config = dict(
    train_examples=39062,
    n_mels=64,
    mlp_ratio=4,
    head_dim=32,
    fused_qkv=True,
    bias='qkv',
    inner_norm=False,
    drop_path=0.1,
    subsampling=2,
    label_smoothing=0.1,
    optimizer='muon',
    orthogonalizer='newton_schulz_5',
    adamw_lr_other_params=0.0018,
    grad_clip=3.0,
    batch_size=256,
)
Rows from block 2, named by matrix and row number. Rows with one number belong to one attention dimension. Each number is 500 + 50 x the weight over its row's rms, rounded and kept within 0 to 999. All counts start at 0. Numbers have three digits each. After the name is the row's rms in percent of the matrix's.
# v: attention query, key and value (stacked) (model.blocks.2.attn.qkv.weight, 384x128, the v third), inputs 0-127
# proj: attention output (model.blocks.2.attn.proj.weight, 128x128, transposed), outputs 0-127
v.70 088:568423506474484475424553572568539523451471440521528481600445498439511502408510506461536522511470554482550542541538456487512538488566542398505566421432464489522493569495462393616486485486480492504412530485465565472463423515526483462503596503514415600491506390427484482518540523515596445546564494457561438532518468525489520441545546383501530512531525619577493525445519590509411521490487
proj.70 095:550495385515558543566533574447567568506520545491478415539528582530539416546536476492509548510578447465457444525512515463470494447493507468545424542528479443458480392551505472504529453439566528525489507533547413513474520375468523525459471563528580499438435579549578476502391547549442461513448503463528602422461550455503403515491511595408444458478556515561587485530465455467551453474523
v.71 104:457506418503494556502516594363508464536569439391515604586509507647457526498524471599482461410495436508475496374503482568488527490597509500483644502490490522505526490490441497438478429432536515511556518512456574421387479493484488498508564495505419511513513522554435466452424473501501510509485509493543555485483492483587474550510544513532523537460419526565505493413553448433486525515539
proj.71 100:470483487497400473418484504588514533607482511534480488451610456411478490501500547478508487560512579499451601606499480454492441464599420537525417511506476483582582474575488490581450499573443511424481479492501417569538491454516408577470471541570528429419494529525566506569507516502454457442527520488409569511489549517446494527446490531521506400460473419541437531594450581512506496516479
v.72 096:553459451495515471445561506534480529525583589465508569539491372609482463405422500506491580432470436467567514552634395527509538567490497559442534551504419484495504522403518493435484531459447611484424539438475497465524570445452508538524526444454463537434441552456585460525564471424454486526467541447518484497420541501552488466522511529590511526473474588589505473532533481496500438471479
proj.72 103:407540525569500480483537462490475693529492434453504505557533526417477528642500546505582489468525498457465535503443521551520534506513553527494446462438545504476511550468457575551478535577432463562408548475435506514451531549545528512485536510591453520460486418475593437500468597430472497487513514443525520484539453502369506440429591479516477460521528366499466462499464486447461566474521
v.73 110:504503501503486534521543551478557360531529500491459406506478533588445495597581522517425504482546475537516468500571578502569527527477489494452498329520437502409449492420460479543539527479507457538462531448512482445499456482609576486468549458494483526498470534449467594425480484667450552524450545462540437443485528455547470495519486500555529509448512585455446528420558427576561512512542
proj.73 109:490494579450578514479458530540488418480535531449467503524613464496456453531502485483534422547417433474442590511529448473579495420475578468492385535532600550477549516531496564445456484533567535518543467502430476472563556436383533482441549493494572617493526385469539544541518497401548485528480435525527558536518516523440528531433523501468525485477460487536472476545364607448498470504549
v.74 096:445509509541481533483429517484483519618443376524454422477523478539534468495541530550387551461467464522490578525466503482446498499457540327538478419509586580509393508467491427433544535546485505578539471412441488525538462531512596473542444580440496430500490534491559448489491569503517433537546518560493616600544487452529502528574444559491476486500495512475474493523514542529401509569504
proj.74 097:508507574452503467550512455524471437518528478583466545546576575489565537470485448471483479519536502499557477372471545525504555516479479578430510429540527499438493539508398425524530533347556441532471429551444522543557537435483542510407586465426506598470445446476559451453486465555563605507501467499484492470457469549544411472516503557618439467488533449483573525462515426568497486567453
v.75 099:522537543485553442486505469483406471532471492636493514563544422445515488513537507462494499551555574589466488539450523478510505562471555475481399532504461522541488521521474511514669607531510493533520445476525545435499404469450472413499523481498536454452462402490538401590464496538469490474454433486471551428545504442489487469399532561504460418474546589505438484643573499516540552547474
proj.75 103:505487475472548376487486548507524466471528495427565496492583486527561476511494522551563479477468466479590445465457519593449555474487415475496476513468534530368439507504592515528462399408567472517536544541467540468387522516550526466520399518494518576621458535486426551454479525487521480525497578616475489480486426586469445613555541537484528578457518476428519451566551474442497516485437
v.76 094:461525453408413524462461398580543476533415553493489438478441621511484482471495508533570530448463425526493509563562510459523494458530485473507471492423617479508587495561453460467508448505480445565482512398536509484554469457496485515470559527499471495537544510499510414413506553613497501553631476579524508467542553577503480433454470512504460518502451574497598488501403577599465398484496
proj.76 094:549502536576670473494472506522521459384538462531478582559456508425449486464483443423560507483494498533553571475506478546573426454461607501503564448468428538522530530467369507481509494463475569427537533561512554504443504524524545446511484471500478499462573588503478500561409486475469485552486512417494616509401494438522466446453464544488471461576494508485553565479578503508399548434555
v.77 108:523462521548426589442450502532485436513560475496400470498509453538522534450370491471518451534447515520507478448397536452503410423552472476498535523587446401597485566537405556475566441491473417531502479478528516582487439537513458478480439503551586482585517539537580479553539456589483450543484504524485467517412583582539545548564498508495435535437540409570474480529492496493566428440498
proj.77 095:450523446461627473476494458464478490592524527525451444455485532478427538516511562533447389496534518508577498528548611477512557492463559436480515444439512565490543492501481472524415506527508591511565491543556552443499527508444442550587556548583462371432514535566362461544447526413526439451476474540495492549520420541428413552493470453503505470580458478442498493504549489539533503598442
v.78 094:480547488542604493511473503489440543471446530404507534441441492470566537440459513561538549533501548399533506553460540526563548496498567452516457544489530420484497385466492460612570409543481508391503474532456514598437526519532562484448485496608522528459506477498553539481520502529442479411444388431596454489494578454491565493512399532589549539612475516462458506534531547452456529476519
proj.78 091:488445516507583564439549494410522496532563469511443392577562481479515504515474495539484531531606478421491487514416479551540578566529485490470552590530421481515417501477417449451407581478473544559510465506455566490535525544477458551471459540425594509450483509548460497403489480459366526515572510501417547515497495530603422460509616525428514570541530474504462464510419544493511446532548
v.79 104:465598513440438602483474515564455649510541541552448514518558472433572470592524525465503467521525484505563444559526452565467508497549519404553464457514439478492596500590446528400522500533458595464525484574458471480604555462566429526507541534474535522396506484506507449484465476399514489476537460454438563495527458492475433525476483419485447430555567430526530516510432534524474563405486
proj.79 108:514571451536514400512542460524524494434427485492514425523413518475485607437494507500433517506490531499582454490479471434486489410426449545481514579448506431506504493493538450570571456583501437541585477497568467540466436562548428470519475482493426519530462579520509523547506509542536619484514575571430455499576485438496542420559512489522517502418516602629405451430557441481466547474549
v.80 118:609585481554505458466473525493515417572515442503432583516473472437504530586460586520505515539485524443401581446436497455481523488526460513506477541608423478484494432515554557584592472581495422538442524494461487527512520447466494513421521586524530565497545462518552510588560498516515564532502458557491499457397419539408541412476399523470470458492507484400546445484408559499534471439484
proj.80 109:500455459476525532459409516407463530509441564450476483463500482517393574550541562519450450425529522508527483562512484574564489512502518565589419533382497518454440493468482535546466477362502437464493511586425603503489618492517573537612516459516495469550492578533411556466538547478433496478441531517467461575562535556512481501526443400469448559524517478542467525438484510479512482593557
v.81 097:466470464498421444507442560534509544483495574535515558455535450512513564556448461535485488497503584440419489385549381433468482552553527441451404484569519585564454622501506512523520490523493514472485446496498421557462506508476529535548485517465473515468666491455602516500551492453537504469528437462537438442500445553538468441489490454569532513547416597519652520465490465435520468492481
proj.81 103:548548530434452552586543450490494479585498470488431560582432494374410403456550483541507484425596494569572513439527497511517423533572532467577467491453467385557465414498522486417502510525375498537512600471481578491534520439607505501454450450515481468537516455498523472493587561556490502516543491597555502473484553542553548515497542467419470469436515440511474449505541480512486547442525
v.82 111:528480381605573463552542521514553558532493559423511543494520396455490519508496456576413509477502455462450524469446407444535513582436504491403503418462554489485532403448557483543541465459482499511556505443502470424517578536510581517493507512521513432526436540487505515578507491590452500388537536484515460568573433425521535513498472585529459588512449551562458623453525487419509537507437
proj.82 114:499542537486438539481499504521424479555603446498404488542602578453469461418576571478566571538635493431501526538526438545499481571536470531478502517550478459563410502396481538549443471446517507549487511494517561556509529414583562577474507400499549551463501409500485459455518547540397492514447392559518477531430538513446499491428536506503554443463524462553468472494525398457527490449527
v.83 083:499497481524408455521481479461392545455521475440499456580513582496578476459444535458394443497533563467526490434481519509478588453620482492499441562461573461460509470502537543602527486549517502529538499536498515487564497526539509472504578452562537511504484498482448513478586538536566534473422513414605461376495510528491505458608548505446513535559411564408544495429481474521486350481426
proj.83 095:562506529455536535528527511538512502504494528499551474446480446565483500587508399549546534483601412501424524493531469421512532443465543466505524508496482471610473532473487376440552453500557451387485494532496506547542399419569504523569516494524580479514488490487404534523495511448521435474577600512439539447435579579437499545467540471413488581593577461517422422442502476550408509518530
v.84 113:489527536500501452535505559581426484485492544590472473499524528441525450500548427494508411585553529561556484635449442495459556444493481507498527501513463537484504531445457562433479563454493482511461401568581408543619620452443497533528485485484531491490552499432562495557487398483474570438477403525507450471526408541508519427504536590522573484459554403485547531477506396486480510502422
proj.84 123:450538490520525494481495493439501486532471471452489559532466444548504554491430447475456565497460431503535485434520430523485484517502492475484427520464525500513507516504622520449609507589486457537556510452477602385481411573556483489505490466463432434572464409577494602474598601552512505594442498549543453484476422555587575444532465433459518527474516638533504460511529422486469471409516
v.85 086:530502502484543450466486434438469556498560437449411606518577465516553528481493432496617545511452447501547452454566546409614486506554497450451576507473523555592416502471465435432518529529521557456578564506498410515456462470513473472609538532524461574508581531539430543470414508443475470527496504464561427449491574513597549427466541447514545542458445546478471527512573484423511441497540
proj.85 085:493578449556600567450466480530516469561500500560549554522474431457429473548445489467468452445462482584526536562444530507499449560549420491534522515555420517499507523562580476541537489472444505560444559535436474449499500502508545478477433542526568504479523527478570530611497507448543389411539509591488525385482480423527364466518485449466502398513459496460479541459484653550555441480505
v.86 098:481549543552481428544478537520514452500435573416456527444592547544557581504509456483464566498476484507490489526531384432475501491487498449375518492413448496439546460483458569532448500490568438541550405471529520500514475542558501510480493544584445514547438585485586505492494473467497514464450497413668435484422439427582586493466543423562550566543524546565486506500540474471428539462502
proj.86 095:482568477502519549491471428504504480567577527452435500621452538494493391514459540513461530536505431460431527541501470527503488521525505547504517572578493503581392562516488453411537417507479486453508521510443599447576468490547501569513485426493543430456574404483560432530542509468414499438493467616455594482466449506465467600552533525394489472449484493528506489432516625576537472459503
v.87 092:507471528480546458498437616432531411476499539473433492538562520465513478497570447505465500519555502534493493454518554495565587544529577472515517470441494537523474449448457525558432499469446421585422481552430508608496493425447596518420474464473478516531405545502512587511519442470442541550451439507540547469618492579554471528598521421525580541502466441494392510424545496588441527563481
proj.87 103:519373548451495553490504465599557466518529554494438533534547495522537526580457469453458488548499500466427497549450451502507454441431428523543437574473507492499555514560503455396515506495531458572579441503414460492515451497595453534525411482508536516472428488524512481591611462613514539528481506426443446547486477596544510399526549514371504431424523550466560529513434567455543517549495
v.88 110:494538495534404479541442545558464518521494488499450410490578515550480564551602524564486557394520530423419510553435495613450432577437494490465570583533492494544480514419499442465578492465475541461481491458567493387454543493474529430546501566574565501502517452517491453523532526494430610460437576488547443495488552525526557444373531507461478448497562514431515575496501499440451500426447
proj.88 095:462503514528591470435515474461484493498585457556523557467517412598451488469505556464545476615476473562500392465520477516470514586566505581582457452512467483555504517484491544491478515512501487530595593425466499486529488437526545522593520485464397549499493439472502474425567416392468527489493419601476541459579413428508458510541461500494480602515453513463581461528545462585406553468478
v.89 113:492482506455420541598557478577506527481493542492530462482475575440512506510587444513499463512575488500487601622513479425481522424513479437554561496542505449469538488559573556491541488564331580477519513494458435480592567531447485545531487459469441462493474561442514452475413457509466483498542457557400569586498514474468486497522500500536479480489563313449556525546488523482417522488483
proj.89 116:516540434521503483477467456485480500447435486465464447504520559524531602440477493500469563576474504575528379463493445510423529504476469520422514481478568559584505530438544539492514480585521476490541424560554566493491465515436564494493550503489452502453560527523582510390544580525443607509514493395451417476562435504511485452496443495552528445480505630616433512431467401530523616493522
v.90 109:507473492455528474569471497561480490442517543521411437447529531501486596585559474499505412491475412553520596508577407463418503524457488565444461481486455571442576484526483417541506413476499496566515458439468537571630485445447507468430509512450533534440459508555540468500399577602434512592556498472509559523551550525505465458540527545514439620548521432435435479456457516510489554481510
proj.90 113:513544517508532490495503465573467477439501445410511536465471494528478539465480388521493560563575563507506514533470578418617524517555541485408513540478540551541473422417475552413498572529549467560523475538394504562527577500505528533478471433456454494541561556477469585492589447534480501496455347573456426584457429461426516433468533497511535407404543537531519523481511572495476529445475
v.91 096:532499524475451384492531462473576491579532444437526495485392458505467562510520578522363484576494419557493531511428518527525514466459463535485501447498444536530472528541530498632522500481475461499515518487488476580589522571440541526451519551530543393583466469480526515604467432616546540528487560505399404517566446484594467527491490495376541458457459490440419509504487495498548479459497
proj.91 092:459461589520493587514405606507459461526444558392416563532535544525466469533498480524514582467458498466434511445634529497518504521567591502497500562455568493480501420462556558525497514461564453510438454525532473471555435433455538521477465527471437541566462416551424500478503540537522429442484431536503503576391528542500447537474453487614572506456420469573527575486447475499547449542448
v.92 089:533548534537499388516612448562512573574504495497421418608404517487550539444513470470434449458444530558522523523581501490432558570567474529483574432539444527509444541507531497520481501572574559475459493499517478527556493482493520494472508467455463457467515588404468484481480516534534550503460445440501443515395449554571471352556530519485450480641507418502528467457524427499516570548491
proj.92 093:533429449432503524556472511570432494449498475452536500503521474476489442546590442525455546491532451505507524492481474504624547409513592525386489597496577487601594491421556511505593474455493406536462521487441544428551463498448486497478457538492491594565495388567491563489489543582516365531503552475526467433462488511421411531520474507527518479464572489463514543511542471562526414458537
v.93 091:400433477423479529432547524517528446488520620536555533531532504482522579530361444476498614467533538530521502573514461587598475507511522524540566461510467523472534568538490543520498468429442531479466522552529524452421417530538497539551576507461555504514410496478552567553492492494529465547420488476508456451516474482514452420392439451597464375455515506518472540530455583426490408471543
proj.93 097:464533544550514470577472498409552563548531535478501448580537418464424500488536629476443431451476513487533547518433467530439530389463527465513499527444509542476536576568444597511450589605418467466528556397551484480398459552533461467489483478600477429499534499504505435529479457460456546496537493564481537496598469470420611487483559482538526479460395584559483487545480466503503479514470
v.94 109:471515533524574572565457464485444497452455490490501540470392553441545552543585500584547508484483464405523493497551498523438479510469525518455450502450469560528501519442433415498552368508429551477488492453457416480433442521494621534462428488567508525497543553452457492452486529462416478511537465494496550571603516511554564511509445485554477569503533375401511535579558554575538430597507
proj.94 099:492512505475440504389532443501503527452467445521422552472533454510450543483421423536449498574559548549464423547450512554537554529523479518437542514592510591467465518451520501450366566573524468562578453531451467431518606531493564532483469566395503498504559464471543514528520445523487496551539402502511367502428521473599426499509514592501510485476502527464579597452481514440502566459468