Weights of a small sound classifier.
Data: trained on synthesized solo parts of chorales (CocoChorales), 39062 training examples, 123.2 epochs.
Rows from block 2 of a small sound classifier, named by matrix and row number. Rows with one number belong to one neuron. Each number is 200 + 40 x the weight over its row's rms, rounded and kept within 0 to 999. All counts start at 0. After the name is the row's rms in percent of the matrix's.
After each neuron's rows are labels from the 100 clips, of 14848, where the neuron reaches its highest value: "strongest on" is what is common among them; "loudest" is the band of the loudest frequency at the time of the peak. Only what is clearly more common there than usual is listed. The data: synthesized solo parts of chorales (CocoChorales).
# fc1: MLP up (model.blocks.2.mlp.fc1.weight, 512x128), inputs 0-127
# fc2: MLP down (model.blocks.2.mlp.fc2.weight, 128x512, transposed), outputs 0-127

fc1.67,083,272,148,249,225,179,205,237,183,205,212,229,156,155,202,233,243,243,196,183,235,100,206,279,178,189,127,173,218,139,195,180,215,211,178,199,244,224,195,273,201,156,237,209,242,214,108,177,92,175,279,188,171,169,213,198,201,157,302,114,218,248,234,223,188,165,114,195,196,150,191,250,173,214,222,280,209,241,112,216,183,162,120,129,202,207,187,176,191,230,173,257,187,219,191,181,238,234,219,232,218,225,189,173,173,214,209,202,175,214,166,225,241,140,244,249,223,197,255,196,124,184,188,203,200,153,244,184,235
fc2.67,097,227,183,188,197,154,238,202,215,156,237,176,226,192,248,221,131,170,222,210,215,216,164,164,132,193,225,157,155,234,152,276,144,194,189,273,230,192,98,170,159,246,265,278,182,221,178,220,214,159,214,226,213,140,158,152,180,227,186,198,246,190,164,166,269,230,236,280,190,228,163,215,175,235,247,204,217,238,211,169,139,169,149,210,202,235,199,265,275,276,118,245,134,184,270,242,261,222,176,209,276,145,162,146,234,159,200,198,192,235,165,182,218,272,127,220,205,155,195,160,171,197,227,197,185,220,171,188,153
strongest on: double bass; note C4; note B3
loudest: 250 to 500 Hz

fc1.69,125,182,185,201,212,242,180,180,203,216,145,229,257,185,233,190,255,254,211,283,212,217,192,170,276,139,176,123,206,131,155,155,213,149,240,192,257,214,243,177,164,256,187,177,209,185,218,220,207,225,104,131,165,170,197,211,284,152,221,257,111,223,239,184,206,199,204,191,208,198,135,219,222,228,291,246,250,188,142,249,225,231,149,184,100,227,178,235,198,158,99,229,164,180,164,231,167,177,283,213,213,243,259,165,192,133,247,194,239,243,219,152,182,184,189,198,190,221,254,170,194,205,205,213,160,215,246,229,205
fc2.69,129,243,219,158,217,240,140,211,244,160,176,202,223,221,206,189,216,203,158,118,115,157,202,174,225,195,214,309,236,271,190,206,116,277,173,147,206,166,110,196,248,226,160,230,164,184,199,175,232,202,223,186,201,142,176,202,173,206,223,238,194,154,179,157,261,160,216,228,202,180,174,157,199,202,160,248,254,241,260,184,131,244,258,201,226,171,262,212,248,223,165,237,180,174,187,206,223,258,283,217,209,223,190,216,148,197,128,213,149,216,226,275,231,154,201,255,203,157,123,130,206,103,169,209,236,245,207,211,209
strongest on: bassoon; note A3; note A#3; note D#3
loudest: 250 to 500 Hz

fc1.504,136,156,162,121,241,157,186,157,205,189,184,188,251,188,192,198,330,184,216,164,237,247,217,267,184,275,194,182,131,175,201,182,217,164,173,237,193,155,253,159,179,178,181,220,141,134,258,147,240,179,143,194,174,223,252,196,200,251,169,188,210,131,220,213,193,174,183,181,242,244,154,227,201,202,240,179,216,218,202,197,154,205,103,175,251,190,184,170,236,159,221,181,212,218,187,206,223,210,155,199,207,252,211,225,254,260,149,231,292,230,237,295,218,258,169,131,189,123,218,217,242,100,198,159,220,163,267,206,214
fc2.504,126,215,117,219,184,183,167,194,185,260,222,240,186,258,155,195,140,215,213,181,179,220,208,173,213,133,273,140,187,194,186,177,204,248,229,191,220,201,196,218,224,141,202,161,198,196,184,226,246,204,248,207,296,226,177,181,169,170,156,133,148,274,197,203,193,259,236,284,243,172,225,203,190,227,249,112,147,156,216,198,220,225,255,161,183,206,232,202,97,229,141,237,222,114,151,243,199,200,128,251,164,213,174,252,232,202,280,229,153,197,188,150,232,229,246,231,206,206,142,181,214,316,205,211,158,156,159,224,172
strongest on: tuba; note D4; note C#4; note C4
loudest: 250 to 500 Hz

fc1.293,085,121,213,133,263,250,193,200,163,195,248,233,203,245,205,250,245,182,254,208,197,215,228,160,157,195,163,208,209,233,177,203,229,154,178,248,161,172,204,164,218,219,158,178,244,216,110,283,221,179,222,144,152,109,117,242,217,247,142,182,163,163,207,261,301,187,183,212,231,164,270,221,205,195,234,209,180,161,185,150,185,235,166,228,193,238,135,204,208,247,255,214,218,246,197,188,162,270,217,212,190,178,218,225,65,218,162,201,197,263,222,226,185,229,143,166,143,126,226,204,221,146,192,237,245,202,154,196,218
fc2.293,087,242,182,231,211,184,208,151,167,149,160,217,205,183,258,173,174,228,170,193,178,162,171,232,173,178,220,222,132,247,125,210,168,214,188,114,260,263,211,211,140,169,164,198,115,217,231,158,130,295,236,225,230,267,248,218,273,170,218,153,183,207,297,254,172,185,192,204,207,157,254,235,197,217,212,224,196,199,202,212,159,149,180,247,252,221,158,136,254,203,179,199,186,200,195,172,215,227,199,218,216,218,142,252,214,237,196,244,217,179,191,169,139,161,183,216,159,222,261,235,69,250,215,167,137,194,284,206,257
strongest on: flute; note D5; note E5; note C#5
loudest: 500 to 1000 Hz

fc1.221,020,142,218,153,247,202,207,158,263,161,198,192,199,234,165,191,158,167,241,206,203,261,199,225,187,250,215,133,230,288,198,170,216,140,178,192,167,264,259,254,164,206,209,130,164,219,223,185,241,180,241,181,192,155,217,222,169,240,236,272,195,254,213,190,236,189,204,149,206,233,174,168,101,216,202,263,292,241,268,210,182,180,171,223,206,188,195,152,133,212,188,200,181,253,196,141,133,184,122,180,201,110,171,182,259,181,269,232,205,201,102,168,157,182,157,259,273,232,183,242,240,244,182,228,195,155,204,178,233
fc2.221,019,222,235,301,183,106,203,184,157,232,190,217,194,146,237,178,226,204,180,180,213,249,188,179,240,126,162,176,207,146,219,182,152,205,212,255,222,197,189,227,252,140,205,185,187,211,239,184,169,248,189,223,215,233,181,205,219,184,141,171,199,267,178,259,149,235,121,204,250,166,209,190,303,248,199,198,182,216,132,205,218,161,176,82,179,232,170,243,211,217,199,255,217,184,215,202,255,174,218,157,239,138,200,174,176,209,279,162,186,175,282,211,276,187,233,252,103,166,198,173,193,194,170,206,142,154,251,293,196
strongest on: flute; note F5; note F#5; note E5
loudest: 500 to 1000 Hz

fc1.364,119,121,207,212,152,226,200,216,232,198,217,202,156,221,146,184,201,130,197,212,167,202,175,209,198,198,228,196,174,224,311,264,127,262,269,203,146,183,215,195,259,225,167,226,218,187,178,213,170,197,252,165,226,168,224,137,147,244,198,268,190,171,199,175,201,266,142,194,170,210,258,146,186,201,225,222,251,162,227,240,132,174,175,202,176,256,135,208,240,151,183,150,235,175,150,213,191,211,241,238,197,223,185,233,156,309,173,181,181,299,119,239,174,102,256,195,217,126,209,211,250,198,149,169,218,241,222,171,242
fc2.364,117,186,191,236,229,177,231,116,137,133,203,232,184,227,185,209,235,222,226,165,239,112,167,198,159,110,96,199,138,178,214,223,243,166,148,192,200,203,217,244,170,211,204,192,206,169,259,191,203,205,176,221,166,199,158,194,275,187,259,303,262,205,240,213,245,171,167,206,220,217,95,213,240,150,196,188,137,164,256,229,195,135,201,176,169,311,203,217,206,229,177,158,191,219,239,172,194,150,217,242,167,209,229,243,183,307,179,238,246,223,189,154,204,182,168,190,262,230,199,220,220,201,272,162,228,234,185,237,152
strongest on: clarinet; note D4; note D#4; note C#4
loudest: 250 to 500 Hz

fc1.169,040,196,254,200,206,203,196,245,198,238,231,206,214,230,190,259,193,159,234,174,180,233,165,203,183,188,259,185,100,145,174,195,189,233,203,198,263,227,204,231,280,98,158,201,225,211,275,188,142,158,267,246,196,224,135,190,188,214,198,234,214,206,212,228,227,189,195,233,172,188,165,210,263,237,158,144,244,203,152,123,215,199,190,213,196,277,189,224,149,157,147,293,93,177,212,179,219,188,148,187,296,249,212,185,153,224,185,236,293,163,192,216,226,149,186,162,216,142,186,201,219,149,193,141,139,162,266,241,177
fc2.169,042,231,184,176,226,168,224,210,214,188,135,185,158,201,176,246,202,152,167,231,201,200,208,226,182,223,210,179,156,211,247,169,273,236,159,133,107,190,187,192,252,321,262,264,250,157,174,200,206,170,260,222,201,132,226,214,187,148,173,185,211,224,181,166,181,165,171,254,236,188,231,133,219,285,246,171,155,204,208,200,185,144,288,149,192,181,239,149,243,171,225,152,216,178,178,201,196,99,151,264,165,258,132,225,203,144,201,187,245,178,242,189,247,211,238,251,233,175,173,211,203,232,210,134,218,215,126,255,257
strongest on: bassoon; note C#4; note B3; note A#3
loudest: 250 to 500 Hz

fc1.171,126,214,245,192,243,225,193,129,202,268,270,251,221,172,110,236,209,190,190,236,150,131,185,222,181,172,229,214,240,235,163,172,174,161,178,251,224,201,182,246,193,215,168,266,178,179,109,126,153,225,195,224,239,221,211,226,143,152,299,195,208,198,175,255,171,230,214,201,202,247,194,216,271,268,205,158,207,145,235,207,230,128,131,261,205,282,147,205,253,230,167,238,180,195,194,177,207,168,125,191,165,284,151,164,195,263,202,194,226,160,236,223,171,160,211,207,130,184,186,230,134,236,171,224,139,166,159,201,206
fc2.171,124,147,135,167,236,155,298,173,183,181,149,150,181,282,248,215,250,160,256,132,227,204,226,181,171,206,179,180,152,257,229,261,161,215,234,159,185,224,193,149,244,197,173,102,234,208,163,249,238,176,223,181,157,191,283,229,283,152,242,145,232,246,219,201,173,197,242,173,213,114,222,147,128,196,205,202,180,213,191,195,231,193,241,183,233,171,268,218,165,191,222,180,226,253,209,210,221,151,209,174,220,182,260,226,235,190,160,184,189,165,253,253,249,219,230,170,156,177,129,190,181,155,152,171,154,255,164,227,285
strongest on: flute; note E5; note A#4; note C#5
loudest: 500 to 1000 Hz

fc1.337,078,191,196,245,220,200,160,159,218,296,157,237,215,183,157,222,149,135,192,220,184,190,213,186,332,211,214,213,167,111,254,188,216,129,261,177,171,287,222,220,217,158,161,196,195,187,207,139,203,170,195,162,182,203,228,264,183,198,206,106,181,202,206,227,207,149,179,252,246,194,155,209,161,150,201,292,198,221,113,186,153,209,200,193,174,164,250,237,194,201,204,201,169,203,183,187,167,183,189,166,177,234,199,189,126,305,226,214,217,225,226,293,173,244,163,109,258,242,198,263,191,215,189,200,273,187,204,192,228
fc2.337,071,254,225,222,211,220,210,158,149,181,259,154,190,170,223,138,163,180,145,203,156,175,210,255,261,228,279,181,228,220,207,243,187,197,203,204,245,162,210,272,194,135,174,162,205,230,238,131,170,236,222,257,205,185,217,146,165,213,190,243,248,241,242,160,240,164,158,161,150,258,158,176,243,244,215,208,141,163,195,225,116,229,265,165,108,215,174,164,213,190,244,165,172,192,262,155,202,107,143,204,220,273,180,250,209,186,192,211,130,177,241,252,186,272,212,195,195,205,262,225,267,210,256,137,172,127,190,194,218
strongest on: tuba; note A#3; note C#4; note C4
loudest: 250 to 500 Hz

fc1.498,038,189,291,167,215,188,200,185,162,151,184,219,164,186,225,165,124,188,195,203,270,223,244,212,186,183,178,143,157,252,197,183,294,204,173,183,212,238,341,176,207,283,171,199,205,210,173,218,254,220,173,162,194,212,149,254,125,210,154,228,145,217,193,241,211,171,173,216,234,202,128,156,216,202,180,202,247,186,257,182,137,228,208,229,241,136,222,100,165,219,178,201,201,250,193,164,201,142,123,193,221,123,270,235,216,194,246,238,224,191,152,183,133,268,170,194,212,213,190,195,262,281,209,193,223,192,241,213,165
fc2.498,042,233,204,159,166,211,262,223,151,213,192,197,292,184,171,187,250,192,158,165,154,244,131,251,254,189,152,224,225,193,242,160,255,239,221,189,167,243,228,229,223,155,210,196,161,144,203,205,185,245,197,215,153,204,214,215,203,138,273,157,218,229,180,179,209,231,140,195,230,186,223,187,249,210,152,247,225,250,143,226,172,208,186,155,164,251,169,260,155,239,217,178,219,150,166,234,161,138,182,142,233,150,199,165,156,202,254,212,102,220,222,187,232,104,236,241,166,162,138,247,207,124,224,256,245,165,213,327,198
strongest on: flute; note D5; note B4; note C5
loudest: 500 to 1000 Hz

fc1.299,095,94,209,189,199,167,276,221,150,275,147,271,229,155,313,254,217,151,187,202,191,200,209,208,189,257,238,227,213,213,153,179,219,165,226,144,180,161,156,208,176,186,167,170,209,197,230,159,274,175,252,225,164,241,233,236,215,272,194,239,252,212,160,223,198,135,191,208,180,177,179,226,188,274,216,206,208,198,206,213,221,160,173,187,199,204,175,214,178,264,119,196,197,238,169,190,173,134,210,263,187,260,204,194,136,220,151,279,148,216,242,231,249,227,78,225,191,214,180,188,161,217,126,183,160,186,117,188,228
fc2.299,092,188,217,228,208,204,208,195,209,174,201,146,270,165,211,242,215,183,189,183,166,139,220,159,245,215,174,238,195,191,183,179,174,126,251,260,183,222,174,170,202,119,162,158,223,212,261,143,140,225,261,199,225,167,280,170,217,149,232,175,195,157,294,209,216,143,156,193,196,252,222,265,195,147,205,200,137,189,225,239,163,215,189,227,141,214,158,273,229,197,276,241,232,199,212,237,244,239,223,213,196,188,166,312,175,215,155,260,155,186,152,170,202,141,203,122,141,254,207,122,187,224,177,195,186,171,291,227,271
strongest on: flute; note F5; note D#5; note E5
loudest: 500 to 1000 Hz